From a checkpoint of a small text-conditioned image diffusion model: text encoder norm layernorm, batches of 128.
Rows from block 3 of the denoiser of a small text-conditioned image diffusion model, named by matrix and row number. Rows with one number belong to one channel. Each number is 128 + 32 x the weight over its row's rms, rounded and kept within 0 to 255. All counts start at 0. Numbers have three digits each. After the name is the row's rms in percent of the matrix's.
After each channel's rows are labels from the 100 images, of 14976 (inputs lightly noised), where the channel reaches its highest value: "patch colour" is the nearest of a few named colours to the mean colour under the peak; "place" is the part of the image that holds the peak. Only what is clearly more common there than usual is listed. The data: regions of photos with short descriptions (Visual Genome). In brackets: how many of the 100.
# convs0: first 3x3 conv (model.mid.0.convs.0.weight, 96x96x3x3, each kernel summed), inputs 0-95
# convs1: second 3x3 conv (model.mid.0.convs.1.weight, 96x96x3x3, transposed, each kernel summed), outputs 0-95

convs0.71 078:094148132076108120124079100103170130081098139103125110131139129159077146071093122128118128142144135116101090213058175102126081076118101095125113115102159132138106096125073099161203121100126154162166082079139101123083152103143143191066157135106124130192139146128069098162164144123148163104
convs1.71 091:132099138101140082151173126138115096156239150152105113115136087142154089116194143102112130101144095140145152151103167153130164085106127132182103145143149153071137091178119182121156144123114102112117110170078150096177076131152093103172156078107155080147141209105132143151085166132096135073
patch colour: black (41)
place: middle right (34)

convs0.63 099:190151096109218104162165093152144131127084151100141167136099130148132146132093184138164137143162130108157112039088124144133142160112095165085151202150089104124169133117146055115091135151125182145152150114079131164124153094116190170078164125109125143122142098151093187113127135130134136187
convs1.63 112:122174105136110126196088115127087122118247182120117132070125101179070116132117100132124128097118148119126135130098115164109099134115110139141092097108143079101167152133101112137114188127163146169158100093193144125113105166153114136111160111143035147092146177124108149160205179113111124120
patch colour: black (56)
place: bottom right (37); top right (35)

convs0.2 085:093126131080115154090147096173105117137085155178145043132070097105152101099089139129154134151111097157148081094133086155107107138125137086189152147094106150151239150166137196088065174102089133120113121156156142120169139121173126104141139113091165123084100114136148135134161072118105126132
convs1.2 100:071104060130184143121123094131083075150100157160049149106098121097113128162086086143117090127089140095151082124180120154117157102140147128106133143128116159081111080129123081127085112155180135169115200166136184175135097176132152128079124116156159072102124185111151139148132145087105120185
patch colour: black (46)
place: bottom right (100)

convs0.33 092:122128128128139075144098113138114094117108117108092083116067141111086110097141166114167123192165121195115116102126158146175103133091104134108145127160169158107156132094182045127091143109137139129165031148171168128140150092041114105084161123126092114116199132137166165125119113106123111183
convs1.33 085:125079093137153113167121030154181181127106107141180125087052078145132138086092155139100135134114147102146139141138105170100172105149160098136163106116135138153167056095093118118175118149152111135160144111178126125062143170152114121203095148136126183079144088136138121086135131145160152082
patch colour: black (67)
place: bottom right (83)

convs0.38 077:169189136114110120221087111102073123097090099110090151144122166124080128154125151063150077134073143154086156044134128104120151100123160112132106103138106124163117121109108091108111137109080080141133171115145100129068131120103104127126107137156130086098201153130153104098086105135195058118
convs1.38 094:112121067139055120158123158121083171113113161095131079187091116128106119126135094089102087180114187149112155124102119116138083129098082130140132138115113082176103099182100124143120183059106111112063113104117115134103102167069131125153157123167073141126085172114122112134132089120227141148
patch colour: pink (32)
place: top left (85)

convs0.55 118:152120098172133086169096154109080066185107151130128090093128229111169113160143167121157124115093123097074093111122172136116104130113132124084125114146096091108112132135110112121022122125122110137135140075101148159111152148018149112130134175137127107124095149151153120184162147135142125183
convs1.55 105:190167172102141125138131095111099113077099089077210143146083165119117069143107098187088101166136092134139186099075134134173117119140129130117109144116124150154150145120138171143162154134132164133202132108130100124080134131149110137190182073129137153113104106057115062155108103123120193117
patch colour: pink (31)
place: top left (64)