From a checkpoint of a small text-conditioned image diffusion model.
Model: 17.5M parameters, 32-pixel images, arch unet, text encoder width 384, text encoder layers 7, text encoder norm layernorm, text encoder activation gelu, text encoder moe expert_choice, text encoder num experts 8, norm layernorm, activation silu, widths [48, 96, 96].
Training: soap at rate 0.00096, 12400 steps.
Data: trained on regions of photos with short descriptions (Visual Genome), 203450 training examples, 7.8 epochs.
Rows from block 4 of the text encoder of a small text-conditioned image diffusion model, named by matrix and row number. Rows with one number belong to one neuron. Each number is 50 + 15 x the weight over its row's rms, rounded and kept within 0 to 99. All counts start at 0. After the name is the row's rms in percent of the matrix's.
After each neuron's rows are labels from the 100 texts, of 14976, where the neuron reaches its highest value: "fires on" is the input token at the peak. Only what is clearly more common there than usual is listed. The data: regions of photos with short descriptions (Visual Genome).
# fc1: MLP up (text_encoder.blocks.4.mlp.fc1.weight, 1536x384), inputs 165-219
# fc2: MLP down (text_encoder.blocks.4.mlp.fc2.weight, 384x1536, transposed), outputs 165-219

fc1.497 093:41 19 54 52 22 46 45 27 48 52 47 38 57 66 48 46 50 56 67 71 54 41 55 62 42 44 47 64 64 55 63 46 69 61 70 53 68 22 41 44 40 30 28 35 30 31 21 58 62 45 46 49 52 35 63
fc2.497 071:58 59 51 69 55 53 55 65 65 49 47 24 36 35 47 58 50 29 33 37 54 60 53 61 34 62 64 64 45 52 31 36 31 43 40 49 54 62 54 50 63 45 28 30 76 62 55 55 34 60 53 61 52 47 27
fires on: "r"

fc1.501 094:43 28 53 32 62 66 58 63 57 45 61 64 51 62 42 52 68 51 36 45 58 49 68 62 70 40 39 42 43 72 43 68 73 14 52 46 94 44 48 28 69 33 45 44 73 45 43 73 63 57 65 57 58 39 40
fc2.501 107:75 56 47 52 66 51 40 52 59 35 43 39 60 48 59 46 68 41 50 31 47 74 56 63 59 61 48 58 60 54 46 52 53 56 39 62 49 56 24 37 50 52 48 48 32 64 58 54 56 15 34 58 60 53 33
fires on: "u"

fc1.374 092:61 61 35 78 03 57 74 50 40 43 68 39 53 38 48 50 64 26 27 55 41 73 60 58 54 39 48 72 28 27 54 51 50 47 79 62 55 43 43 53 37 39 62 48 53 51 49 76 59 34 54 48 70 49 49
fc2.374 083:56 63 90 44 72 38 42 70 61 41 15 62 28 71 66 47 35 69 42 42 42 60 37 57 53 48 40 35 74 66 59 72 63 66 49 32 57 60 44 65 49 55 14 58 62 48 42 38 43 50 49 58 31 41 18
fires on: "l"; "b"

fc1.515 094:32 49 61 49 38 51 36 44 55 52 55 37 66 54 61 50 60 20 63 58 42 49 53 58 53 81 33 51 44 48 63 40 38 61 59 26 71 63 44 52 55 44 46 39 69 47 66 62 42 37 61 60 46 67 77
fc2.515 083:41 56 67 63 67 50 57 41 67 59 65 47 55 19 31 58 43 80 47 44 62 51 35 37 41 38 61 75 46 38 51 30 57 21 12 77 38 36 64 36 46 48 46 36 25 30 58 73 49 76 32 35 48 24 55
fires on: "p"; "c"

fc1.656 111:45 51 31 45 48 60 51 81 75 37 26 68 48 67 29 42 42 48 64 75 40 57 79 53 71 40 60 63 72 22 56 47 54 46 36 54 62 48 56 31 36 49 47 60 41 37 43 90 81 67 56 29 51 57 46
fc2.656 151:41 43 60 39 35 32 51 39 26 68 53 45 49 50 41 30 41 55 60 59 63 18 55 42 43 55 48 60 49 47 52 43 33 31 47 20 34 33 56 58 69 61 29 76 77 57 69 42 32 84 51 47 24 46 74
fires on: "k"

fc1.412 107:84 56 43 91 11 73 57 76 50 47 53 27 59 71 48 52 54 31 36 55 35 60 39 41 49 54 49 51 60 42 26 53 38 46 34 55 49 21 64 68 38 59 62 74 29 35 31 38 37 48 50 29 48 32 48
fc2.412 104:52 36 73 61 50 65 41 36 79 62 33 52 36 57 38 72 54 71 58 23 47 45 48 58 15 40 66 67 31 44 45 50 46 80 22 93 57 48 26 57 53 52 66 27 19 31 68 59 73 58 68 54 48 43 52
fires on: "k"; "y"

fc1.726 096:47 29 65 48 39 68 20 17 58 36 41 82 79 57 44 51 16 34 17 37 47 53 62 48 66 41 72 51 68 49 76 39 60 54 14 55 78 54 24 28 48 59 48 62 47 61 58 62 68 66 43 49 57 56 35
fc2.726 078:46 65 41 35 52 36 80 41 55 58 62 37 34 07 62 41 71 57 81 48 53 45 43 53 26 45 50 53 40 54 27 44 32 51 19 54 43 32 77 45 39 42 65 33 32 26 35 35 34 26 47 28 51 51 81
fires on: "p"

fc1.311 101:41 28 45 39 58 50 49 46 25 40 63 39 55 61 64 43 81 65 40 56 51 34 64 41 50 40 58 46 47 82 17 44 43 35 62 29 59 40 30 40 68 49 57 62 51 38 64 88 80 41 37 60 52 72 41
fc2.311 104:69 58 42 60 64 53 52 49 66 39 46 37 52 44 66 56 47 35 33 52 32 82 45 73 72 41 56 35 64 41 37 56 54 63 54 62 40 55 27 54 37 56 57 41 40 65 35 50 52 14 41 54 53 53 51
fires on: "u"

fc1.410 089:61 42 56 18 39 48 37 36 57 37 57 86 52 68 40 80 51 81 18 49 46 29 46 48 56 52 54 42 77 45 61 62 60 61 43 30 53 59 52 43 29 28 52 25 44 65 54 43 45 64 68 44 56 71 24
fc2.410 075:45 42 22 48 48 37 44 41 53 65 45 27 58 24 74 42 52 23 62 69 56 43 53 58 24 54 28 70 52 73 34 37 47 55 72 70 15 46 58 37 92 64 50 79 43 51 65 38 54 54 24 25 56 57 71
fires on: "l"

fc1.425 100:59 63 34 10 72 82 56 47 47 46 51 53 50 73 52 45 75 35 39 36 51 52 45 57 67 35 49 50 72 69 59 31 70 37 46 33 57 51 63 28 63 20 44 42 46 19 52 63 83 47 74 52 51 58 45
fc2.425 117:65 64 40 63 67 56 56 47 56 43 42 38 56 47 66 73 65 36 36 41 50 71 45 69 62 60 48 46 60 40 53 46 59 65 54 55 65 70 29 42 34 40 54 43 34 53 43 55 74 26 34 65 54 60 35
fires on: "u"

fc1.612 100:44 54 90 19 59 42 62 55 43 54 65 59 76 70 43 43 62 43 63 40 52 57 84 27 42 59 51 77 59 55 49 58 48 38 54 43 35 44 48 64 47 44 68 32 47 49 22 67 54 30 54 56 58 48 52
fc2.612 099:60 55 42 35 59 52 57 48 62 33 44 47 36 48 73 56 47 53 59 57 62 99 44 54 64 74 56 50 46 57 25 67 77 60 49 64 48 47 33 39 24 59 59 18 35 75 60 70 63 19 46 57 55 60 29
fires on: "t"; "r"; "n"

fc1.124 098:39 25 26 69 58 57 39 46 33 44 30 38 19 28 31 35 32 34 46 57 48 50 54 25 64 33 58 46 52 63 37 80 63 33 58 55 55 51 24 37 51 47 35 61 54 63 43 54 65 42 38 53 55 65 48
fc2.124 097:76 63 50 46 66 53 51 51 61 65 38 74 62 69 77 65 52 52 29 42 56 77 50 63 66 23 51 58 44 53 50 31 52 60 71 22 53 61 43 22 48 48 78 36 27 41 37 53 50 40 28 47 47 50 46
fires on: "u"; "n"

fc1.495 110:61 29 51 61 81 57 49 33 39 35 48 39 62 56 59 47 41 68 27 58 43 64 34 38 51 47 70 67 53 44 61 62 64 49 40 46 21 75 41 31 51 23 81 53 59 76 55 52 66 43 58 35 38 50 34
fc2.495 091:44 53 58 53 51 48 37 15 48 71 43 54 52 61 41 52 66 44 58 54 67 41 57 38 61 32 36 30 68 69 38 37 73 40 68 45 53 41 62 40 38 38 35 60 28 40 56 56 48 42 41 22 41 58 51
fires on: "l"; "f"; "n"

fc1.446 102:60 49 36 34 19 68 32 29 44 55 50 76 69 52 78 74 47 61 53 48 65 67 74 65 38 50 61 27 63 37 49 66 42 65 46 43 39 50 51 54 32 52 51 39 56 63 71 37 36 41 65 36 63 65 39
fc2.446 117:35 34 64 39 35 42 56 49 19 64 66 40 46 44 31 31 48 56 81 54 57 23 51 45 52 62 41 51 55 41 34 54 47 29 49 32 47 16 71 77 67 43 26 55 79 64 45 48 40 54 55 43 43 44 71
fires on: "r"

fc1.417 103:30 65 29 36 72 52 69 76 55 58 55 48 66 56 68 34 66 54 42 24 49 37 51 43 73 45 29 53 60 72 47 67 42 22 74 46 60 45 65 40 42 37 73 44 47 49 65 77 70 37 85 61 58 63 42
fc2.417 118:70 53 50 66 77 62 58 43 60 53 40 30 68 55 51 71 72 52 42 43 39 68 45 69 64 50 65 39 75 50 57 44 68 70 53 55 66 61 21 48 36 28 69 45 27 48 35 63 46 26 31 69 51 54 49
fires on: "u"

fc1.601 097:33 53 65 55 52 68 39 44 38 73 49 63 74 37 44 32 43 27 54 80 52 61 60 40 39 47 30 52 40 47 54 33 49 36 50 15 51 53 59 34 43 42 42 32 52 49 55 59 38 48 59 40 48 65 42
fc2.601 086:47 47 66 46 29 29 53 35 57 44 51 23 30 25 65 62 45 76 69 27 62 35 47 32 33 54 75 47 62 51 42 48 45 39 07 74 38 55 58 40 36 48 46 29 45 37 36 38 41 55 62 46 46 39 84
fires on: "p"; "c"

fc1.607 091:38 54 65 63 41 81 60 46 58 65 42 55 94 70 30 65 53 53 57 59 28 37 69 51 78 51 52 58 75 30 56 61 53 60 36 58 45 68 29 56 39 13 53 35 45 64 47 28 33 68 42 66 58 68 84
fc2.607 079:43 36 57 61 81 31 58 31 57 75 65 48 49 35 50 40 49 52 56 73 72 61 51 71 51 60 26 61 37 74 48 45 45 36 31 69 32 51 74 79 55 76 40 46 58 36 56 43 63 57 39 17 41 32 49
fires on: "p"

fc1.595 101:17 48 44 14 61 39 32 47 46 45 35 65 90 51 43 38 85 60 40 53 56 58 56 13 62 51 55 55 50 66 71 35 75 24 58 32 72 36 55 71 50 38 47 59 57 20 36 40 58 57 56 60 31 56 47
fc2.595 095:52 53 49 54 70 74 52 65 64 56 34 61 42 42 64 65 50 49 43 34 62 92 59 54 53 52 51 29 37 45 39 54 53 75 49 66 60 41 18 54 45 52 64 25 30 67 48 50 51 26 45 58 74 46 40
fires on: "r"

fc1.35 104:38 67 63 13 88 51 34 54 41 68 28 75 66 70 63 57 39 62 49 21 52 55 69 30 55 59 64 79 66 77 53 11 61 21 49 21 48 36 68 30 38 46 57 49 40 27 51 62 35 27 68 48 51 49 49
fc2.35 096:62 49 31 60 70 60 44 49 70 48 49 48 57 55 59 59 63 47 66 37 68 73 55 58 34 56 65 45 47 42 44 60 48 71 61 45 46 54 15 44 36 22 60 38 24 48 51 59 64 15 45 57 73 46 39
fires on: "o"; "n"

fc1.722 103:59 42 44 46 08 60 65 75 71 33 52 77 62 54 41 40 42 53 66 53 40 48 73 75 51 36 65 64 65 40 54 44 49 53 38 42 46 53 56 43 56 54 45 34 52 32 38 63 80 62 62 51 45 71 49
fc2.722 143:34 43 57 46 52 33 45 39 35 59 58 41 58 43 42 34 27 57 64 58 69 16 57 45 38 56 34 52 56 52 46 40 40 34 58 19 43 40 75 61 55 56 43 84 90 57 58 32 23 69 58 43 36 39 66
fires on: "v"; "o"; "u"

fc1.271 103:50 63 76 36 29 56 48 58 59 38 61 54 46 69 68 52 36 53 29 46 51 46 39 49 68 64 56 73 39 22 75 61 49 63 58 33 56 38 38 56 57 45 40 26 76 47 48 26 50 55 60 64 49 79 32
fc2.271 084:59 46 39 45 56 52 46 22 46 73 55 30 50 12 43 55 51 66 61 44 62 44 29 70 28 60 32 37 35 69 37 26 49 43 34 78 56 38 63 64 70 49 44 44 42 59 31 36 50 78 58 50 46 32 72
fires on: "c"

fc1.22 120:55 32 40 46 63 47 53 64 34 62 53 28 52 48 55 67 26 28 33 32 47 59 67 21 65 55 57 80 39 59 50 48 40 48 52 47 47 61 49 17 69 45 62 51 60 65 54 52 54 46 55 61 45 53 36
fc2.22 101:68 68 48 39 60 45 26 10 62 61 56 56 52 47 49 61 57 49 33 60 38 81 42 55 55 20 33 45 52 68 60 52 69 46 50 48 58 59 38 21 40 26 74 37 20 47 40 65 48 48 10 21 52 52 52
fires on: "c"

fc1.605 098:60 53 45 20 07 54 49 60 40 29 50 55 52 86 43 44 09 37 62 61 59 50 84 49 38 39 63 64 42 45 39 44 45 37 35 57 27 47 69 31 51 49 58 64 61 49 69 33 54 63 34 67 42 50 56
fc2.605 131:37 37 50 49 46 28 46 43 24 67 68 49 61 56 42 32 48 58 55 68 51 21 51 37 48 57 35 60 50 43 50 41 47 24 54 23 51 43 74 58 70 52 38 66 56 51 66 41 35 78 70 39 46 38 79
fires on: "t"

fc1.562 094:46 44 69 71 14 66 52 38 73 54 28 34 54 65 41 41 52 58 26 43 51 43 38 45 48 75 25 63 53 52 51 60 52 42 38 48 51 75 63 46 55 42 62 47 62 49 74 29 59 81 49 38 37 58 37
fc2.562 095:51 36 59 30 16 30 38 55 37 59 60 61 22 16 53 59 48 37 61 57 57 16 47 62 36 47 51 46 46 69 39 54 36 59 45 44 41 37 61 60 51 51 12 59 68 54 55 59 58 39 62 55 58 59 49
fires on: "e"; "r"; "t"; "l"

fc1.423 106:57 46 45 88 23 70 51 75 68 39 38 55 56 61 19 36 45 45 57 52 36 63 75 42 57 38 47 61 52 46 62 61 79 48 42 27 49 47 47 50 34 40 48 47 63 32 42 62 62 96 57 45 45 63 30
fc2.423 134:31 37 54 44 39 30 63 46 38 76 55 56 37 47 40 39 44 68 62 61 72 06 55 49 44 46 42 53 46 48 42 46 28 41 62 30 43 28 70 45 64 58 33 78 75 48 62 46 42 78 68 43 37 51 70
fires on: "o"; "v"; "u"

fc1.659 098:38 30 52 39 15 67 60 84 47 50 57 54 81 62 49 52 31 42 59 40 51 73 77 38 73 61 35 68 52 19 73 57 56 60 66 46 43 45 63 37 72 49 73 55 64 31 51 71 72 57 36 38 46 60 35
fc2.659 144:45 36 37 41 40 29 59 40 25 63 48 54 53 51 36 23 46 58 60 84 65 13 65 50 43 44 44 49 50 54 38 39 34 32 56 34 35 36 69 49 65 52 31 75 72 47 53 44 35 74 62 41 23 45 66
fires on: "t"

fc1.245 088:60 75 60 46 80 60 56 70 55 31 27 53 36 64 34 37 50 50 43 41 66 42 47 40 63 40 40 66 28 46 66 51 51 48 51 54 58 52 47 64 58 70 23 63 42 44 46 50 59 76 43 68 64 53 41
fc2.245 086:11 69 41 69 59 44 65 50 60 48 41 59 75 52 38 40 61 68 56 46 57 69 57 37 64 34 51 41 45 32 47 40 48 65 65 64 80 57 40 36 33 36 80 30 34 48 38 46 47 39 37 57 35 45 53
fires on: "u"

fc1.537 115:56 38 51 78 19 58 48 71 57 37 46 60 59 58 20 29 50 40 70 48 46 58 72 51 54 40 26 55 71 31 63 36 39 50 33 67 28 28 71 56 43 61 55 71 60 51 45 47 68 82 55 20 46 55 22
fc2.537 153:29 41 50 34 44 31 49 50 34 73 59 56 51 51 34 32 38 72 57 65 64 12 55 40 42 54 47 60 49 50 41 44 33 25 57 26 53 47 54 54 68 66 35 77 78 50 69 51 30 80 62 47 36 56 77
fires on: "k"; "t"

fc1.283 100:58 45 45 54 40 48 61 31 64 57 32 69 50 68 25 45 52 64 33 44 47 32 35 51 53 67 71 51 53 35 44 50 75 29 59 38 43 67 79 43 42 32 37 26 62 66 23 52 45 38 44 54 58 31 51
fc2.283 081:46 46 25 48 38 32 37 43 49 73 60 21 58 23 83 50 37 61 73 68 67 62 39 39 52 63 36 33 61 70 26 35 53 55 55 73 45 63 36 73 81 65 70 78 58 44 78 46 56 41 70 44 49 67 66
fires on: "l"; "f"

fc1.614 097:33 53 53 06 54 50 50 69 39 45 71 68 59 63 52 54 34 42 54 43 71 24 80 46 55 57 57 53 58 63 55 52 50 31 42 38 55 53 68 64 50 29 58 62 25 27 59 66 70 25 48 50 59 60 56
fc2.614 106:62 55 11 56 64 66 58 51 54 44 30 49 49 53 81 59 63 37 44 52 40 75 57 64 42 43 60 42 62 44 57 53 66 67 48 53 36 56 36 43 36 40 48 25 43 62 40 62 64 09 36 45 54 56 53
fires on: "n"; "o"

fc1.74 099:39 66 45 25 67 36 61 52 38 57 63 57 89 47 51 39 78 75 70 40 62 55 53 25 70 79 38 61 39 75 60 57 51 26 60 54 31 49 47 38 48 52 80 56 57 63 42 56 52 34 63 49 43 42 54
fc2.74 092:47 57 56 60 80 51 39 55 47 54 33 47 45 51 72 63 51 58 52 40 70 96 48 54 48 60 40 51 32 45 55 51 57 71 40 80 50 42 43 54 25 36 28 17 31 70 55 57 56 24 59 60 42 59 53
fires on: "t"; "n"

fc1.702 104:58 45 55 41 43 77 37 47 67 44 53 88 54 67 47 18 54 72 52 64 42 71 85 51 54 35 55 86 65 37 49 73 57 38 27 77 49 34 55 44 55 45 38 58 66 49 57 70 61 44 24 36 59 49 47
fc2.702 140:39 35 54 38 33 38 53 38 28 70 64 46 50 47 41 45 32 57 69 66 58 13 53 33 40 53 32 47 55 36 52 35 17 25 51 28 51 27 63 47 62 59 37 96 86 48 60 48 45 85 76 35 44 52 83
fires on: "k"

fc1.661 103:55 65 17 24 60 49 44 46 44 56 57 66 54 53 55 27 64 47 50 35 45 39 69 35 47 43 53 51 46 84 21 45 52 31 43 44 50 20 66 57 49 35 61 56 40 35 55 73 56 37 57 54 32 68 34
fc2.661 106:64 55 41 57 70 48 40 51 76 48 18 45 75 52 75 70 53 56 40 51 40 92 46 61 56 64 56 43 55 65 40 46 80 67 56 54 63 57 43 43 28 40 75 54 39 54 43 58 53 18 37 52 61 54 48
fires on: "o"; "g"

fc1.47 099:69 30 17 53 41 53 54 29 28 53 50 69 31 39 53 67 69 64 32 62 49 37 54 60 71 62 51 30 84 41 58 69 40 59 86 26 65 55 55 55 30 22 16 39 62 57 48 23 68 24 30 31 53 43 15
fc2.47 083:60 56 64 46 40 49 48 68 44 51 44 23 71 45 60 42 36 47 50 30 48 71 55 55 23 50 46 75 25 62 46 50 57 50 30 71 30 47 65 37 75 69 46 68 36 43 63 65 42 95 66 65 48 41 75
fires on: "l"; "e"

fc1.482 087:64 39 31 81 38 74 55 33 62 43 48 52 50 55 57 39 41 63 48 60 39 63 47 50 63 43 67 78 46 64 64 42 51 46 58 58 58 24 43 42 35 48 27 51 57 81 52 23 32 30 46 61 43 49 45
fc2.482 082:57 44 44 30 39 24 29 35 38 66 71 38 37 32 66 64 48 36 53 56 46 29 52 83 46 40 27 45 41 49 31 62 45 54 61 46 23 67 72 48 78 63 52 39 46 51 70 47 51 76 33 41 47 66 56
fires on: "e"

fc1.62 109:39 40 44 64 14 52 71 60 43 43 52 61 56 74 35 41 53 42 35 51 50 62 89 47 46 42 49 61 65 25 46 58 53 37 63 58 39 84 53 48 47 53 73 55 59 33 43 56 64 56 68 32 51 61 41
fc2.62 136:51 43 36 42 39 32 57 27 26 77 51 49 64 46 36 36 40 55 63 71 65 04 47 49 53 44 37 62 52 54 56 40 38 24 66 23 50 45 62 65 74 59 34 74 75 40 66 42 30 78 67 48 31 51 64
fires on: "k"; "e"; "g"

fc1.431 104:41 31 60 51 37 45 71 51 67 54 51 79 49 44 27 43 60 52 82 54 30 54 55 56 45 32 46 64 64 59 58 65 68 41 41 62 71 20 48 44 56 65 70 61 50 39 47 76 55 58 30 29 47 77 48
fc2.431 136:39 38 55 44 39 47 41 42 27 66 57 48 40 54 36 23 43 68 61 76 62 19 53 46 56 51 38 56 53 41 61 47 22 31 51 23 47 31 63 57 54 72 34 80 87 50 60 46 46 86 55 45 34 37 69
fires on: "t"; "o"; "u"

fc1.290 095:62 39 65 57 46 69 80 75 56 43 54 27 57 68 36 60 28 44 57 53 41 67 69 59 80 65 42 58 64 59 60 33 65 59 45 57 44 48 44 71 52 52 41 55 46 33 32 46 70 69 55 29 19 79 33
fc2.290 132:27 26 56 39 35 29 43 35 29 71 62 54 60 51 38 34 32 50 63 71 77 17 53 41 46 59 47 65 59 39 39 41 34 36 62 26 46 35 72 49 56 53 27 67 82 62 55 34 33 77 52 39 41 30 71
fires on: "t"; "g"

fc1.701 090:36 60 46 47 58 59 38 50 52 78 53 36 46 34 54 49 42 32 35 55 42 05 76 47 47 49 45 55 44 54 59 50 37 20 71 52 77 35 32 62 50 56 53 40 52 60 69 59 40 57 40 37 61 64 72
fc2.701 086:49 51 51 42 40 57 62 39 70 41 40 59 52 44 35 51 64 65 57 34 67 75 31 36 36 47 59 62 74 47 45 40 56 70 19 68 60 48 49 43 33 53 34 44 66 36 29 62 51 47 59 64 39 40 57
fires on: "c"; "n"

fc1.435 094:35 35 67 70 48 42 46 20 53 36 68 79 63 50 29 57 41 87 45 38 61 45 78 30 55 57 64 83 53 59 66 36 44 46 33 47 42 47 44 43 55 22 68 53 53 42 62 54 53 86 60 57 44 53 86
fc2.435 077:67 41 48 39 54 48 35 19 40 81 52 52 47 22 37 44 46 50 44 70 53 62 21 62 23 73 66 28 35 51 52 35 57 28 56 44 34 52 48 56 52 50 61 29 49 32 59 65 51 27 45 31 58 44 45
fires on: "p"

fc1.655 108:75 36 59 67 57 53 37 42 41 42 28 63 47 58 57 64 41 59 28 76 33 46 26 64 78 45 73 62 52 58 49 84 76 56 52 32 56 59 28 58 50 29 48 31 64 63 49 30 49 72 39 32 47 64 51
fc2.655 090:30 68 26 50 58 45 55 29 48 70 52 46 38 41 36 43 77 31 61 50 47 48 74 49 51 48 33 53 44 59 29 48 54 47 68 74 31 60 55 60 56 57 62 77 38 58 33 60 40 35 65 18 53 62 31
fires on: "g"; "e"

fc1.478 101:63 35 42 64 17 60 43 39 71 51 48 74 73 49 51 71 46 72 57 18 50 68 54 56 69 48 68 42 60 46 61 50 43 46 44 58 34 48 60 45 51 40 55 60 24 56 64 27 59 31 39 24 65 47 43
fc2.478 087:42 58 58 40 66 54 65 47 36 57 49 43 18 64 82 29 59 25 45 78 35 39 36 73 49 75 47 43 36 37 34 67 66 43 44 47 56 49 74 73 58 50 29 40 67 56 69 35 29 47 63 72 53 46 51
fires on: "g"

fc1.238 101:41 62 36 13 43 48 59 67 56 37 73 53 82 47 65 17 66 58 43 52 61 67 45 52 41 55 60 58 58 68 63 57 74 35 64 38 51 36 66 34 68 49 50 41 40 58 32 90 65 47 68 55 58 38 41
fc2.238 107:81 35 54 86 81 70 57 38 61 30 44 58 43 41 59 62 69 39 57 49 35 70 57 63 60 49 58 32 52 45 37 57 58 60 54 61 44 68 40 40 23 28 40 39 40 70 47 74 59 25 41 58 66 68 31
fires on: "t"; "o"

fc1.340 107:29 46 44 22 50 54 36 39 52 49 38 64 79 35 40 31 57 50 47 35 26 45 52 43 67 52 60 63 43 81 45 42 55 38 54 36 43 28 37 59 54 50 56 44 53 40 55 80 55 38 37 59 77 71 64
fc2.340 099:41 68 39 63 69 80 59 57 66 51 74 48 41 48 49 61 61 45 49 43 40 59 50 59 50 48 57 48 56 59 35 35 75 62 37 50 65 64 46 42 35 41 75 52 36 54 41 43 42 16 59 56 55 50 50
fires on: "n"

fc1.579 104:49 64 48 20 67 56 41 36 63 62 42 74 80 48 52 39 67 52 48 45 34 49 36 21 63 57 54 72 40 80 63 44 46 31 42 28 45 30 52 42 39 42 60 48 48 63 57 84 48 19 59 71 59 65 49
fc2.579 092:41 62 27 57 70 55 63 59 42 67 53 51 64 48 51 70 35 43 70 46 56 86 64 44 34 45 65 48 44 42 42 40 72 57 57 61 65 60 40 56 39 42 60 30 41 53 46 60 45 24 40 50 60 48 50
fires on: "n"; "o"

fc1.458 098:58 47 49 60 25 74 55 70 51 34 56 56 40 50 43 79 59 53 49 32 50 40 61 77 47 31 47 50 48 60 26 36 58 38 60 39 56 49 63 49 70 55 45 48 70 45 41 44 62 84 29 36 65 68 34
fc2.458 118:41 26 62 45 32 39 64 39 39 61 57 49 58 55 39 34 22 46 43 77 74 30 59 47 43 44 31 48 50 63 59 38 35 36 56 27 51 30 59 56 61 52 25 79 74 60 63 52 38 47 58 37 27 59 72
fires on: "g"

fc1.275 105:77 27 45 34 43 37 28 50 44 61 34 50 43 46 51 44 65 58 61 20 51 29 52 36 50 56 20 32 57 61 37 43 64 37 45 48 38 53 71 30 75 44 46 59 37 57 63 56 73 23 38 46 47 46 46
fc2.275 078:59 63 27 59 53 59 59 76 33 40 51 53 66 53 46 32 22 50 33 46 35 60 54 61 72 43 46 70 40 41 68 94 47 53 49 47 46 47 37 58 32 59 44 65 54 64 50 49 42 49 63 56 61 45 56
fires on: "l"

fc1.85 108:43 63 68 34 73 33 56 35 35 42 47 59 80 64 59 46 39 37 69 38 33 58 35 34 67 42 49 30 48 71 63 63 60 44 35 22 50 42 71 65 41 43 67 35 43 53 33 77 68 57 66 55 54 44 32
fc2.85 096:55 62 27 52 70 54 60 74 64 53 59 48 72 47 62 47 59 48 51 48 32 77 47 51 42 47 48 62 29 43 52 36 74 56 56 74 51 67 31 33 46 34 52 25 18 64 44 52 57 24 40 55 52 57 49
fires on: "o"

fc1.648 121:36 50 69 28 63 37 50 67 45 54 34 48 69 54 84 57 29 52 50 46 50 37 71 59 52 48 48 68 45 36 53 56 70 52 62 32 47 68 62 29 63 33 74 51 52 78 48 48 53 23 54 47 34 69 20
fc2.648 096:42 52 24 51 54 40 47 00 48 69 59 42 60 32 33 44 58 54 71 66 51 68 44 31 70 37 67 63 36 56 37 38 61 15 50 30 31 38 48 38 36 50 43 48 33 41 71 49 35 49 48 24 56 56 56
fires on: "o"; "f"

fc1.424 100:70 44 65 38 68 59 57 46 63 50 35 53 63 52 52 50 42 68 38 55 65 57 46 56 50 64 48 48 30 60 31 53 38 44 53 54 36 55 91 50 52 50 43 51 48 66 55 28 52 26 69 40 62 61 20
fc2.424 080:60 57 08 50 38 54 67 45 27 53 40 51 31 53 60 41 58 33 45 54 49 41 61 44 69 29 38 49 83 58 30 64 79 60 70 41 62 56 36 63 46 71 50 73 35 45 51 69 44 40 35 15 50 53 65
fires on: "l"; "n"

fc1.32 111:52 51 47 07 68 48 43 59 46 46 63 66 55 72 47 29 52 63 45 33 50 48 52 67 91 51 54 61 61 76 75 40 71 41 52 33 57 40 63 34 64 30 74 50 49 36 44 86 69 61 63 48 82 44 46
fc2.32 110:56 42 45 56 71 62 50 43 56 22 47 46 57 46 73 60 61 39 37 47 53 79 41 59 47 48 56 44 48 35 53 46 63 66 54 65 40 70 30 44 45 42 56 36 28 51 56 65 50 27 32 48 45 62 47
fires on: "o"; "<end>"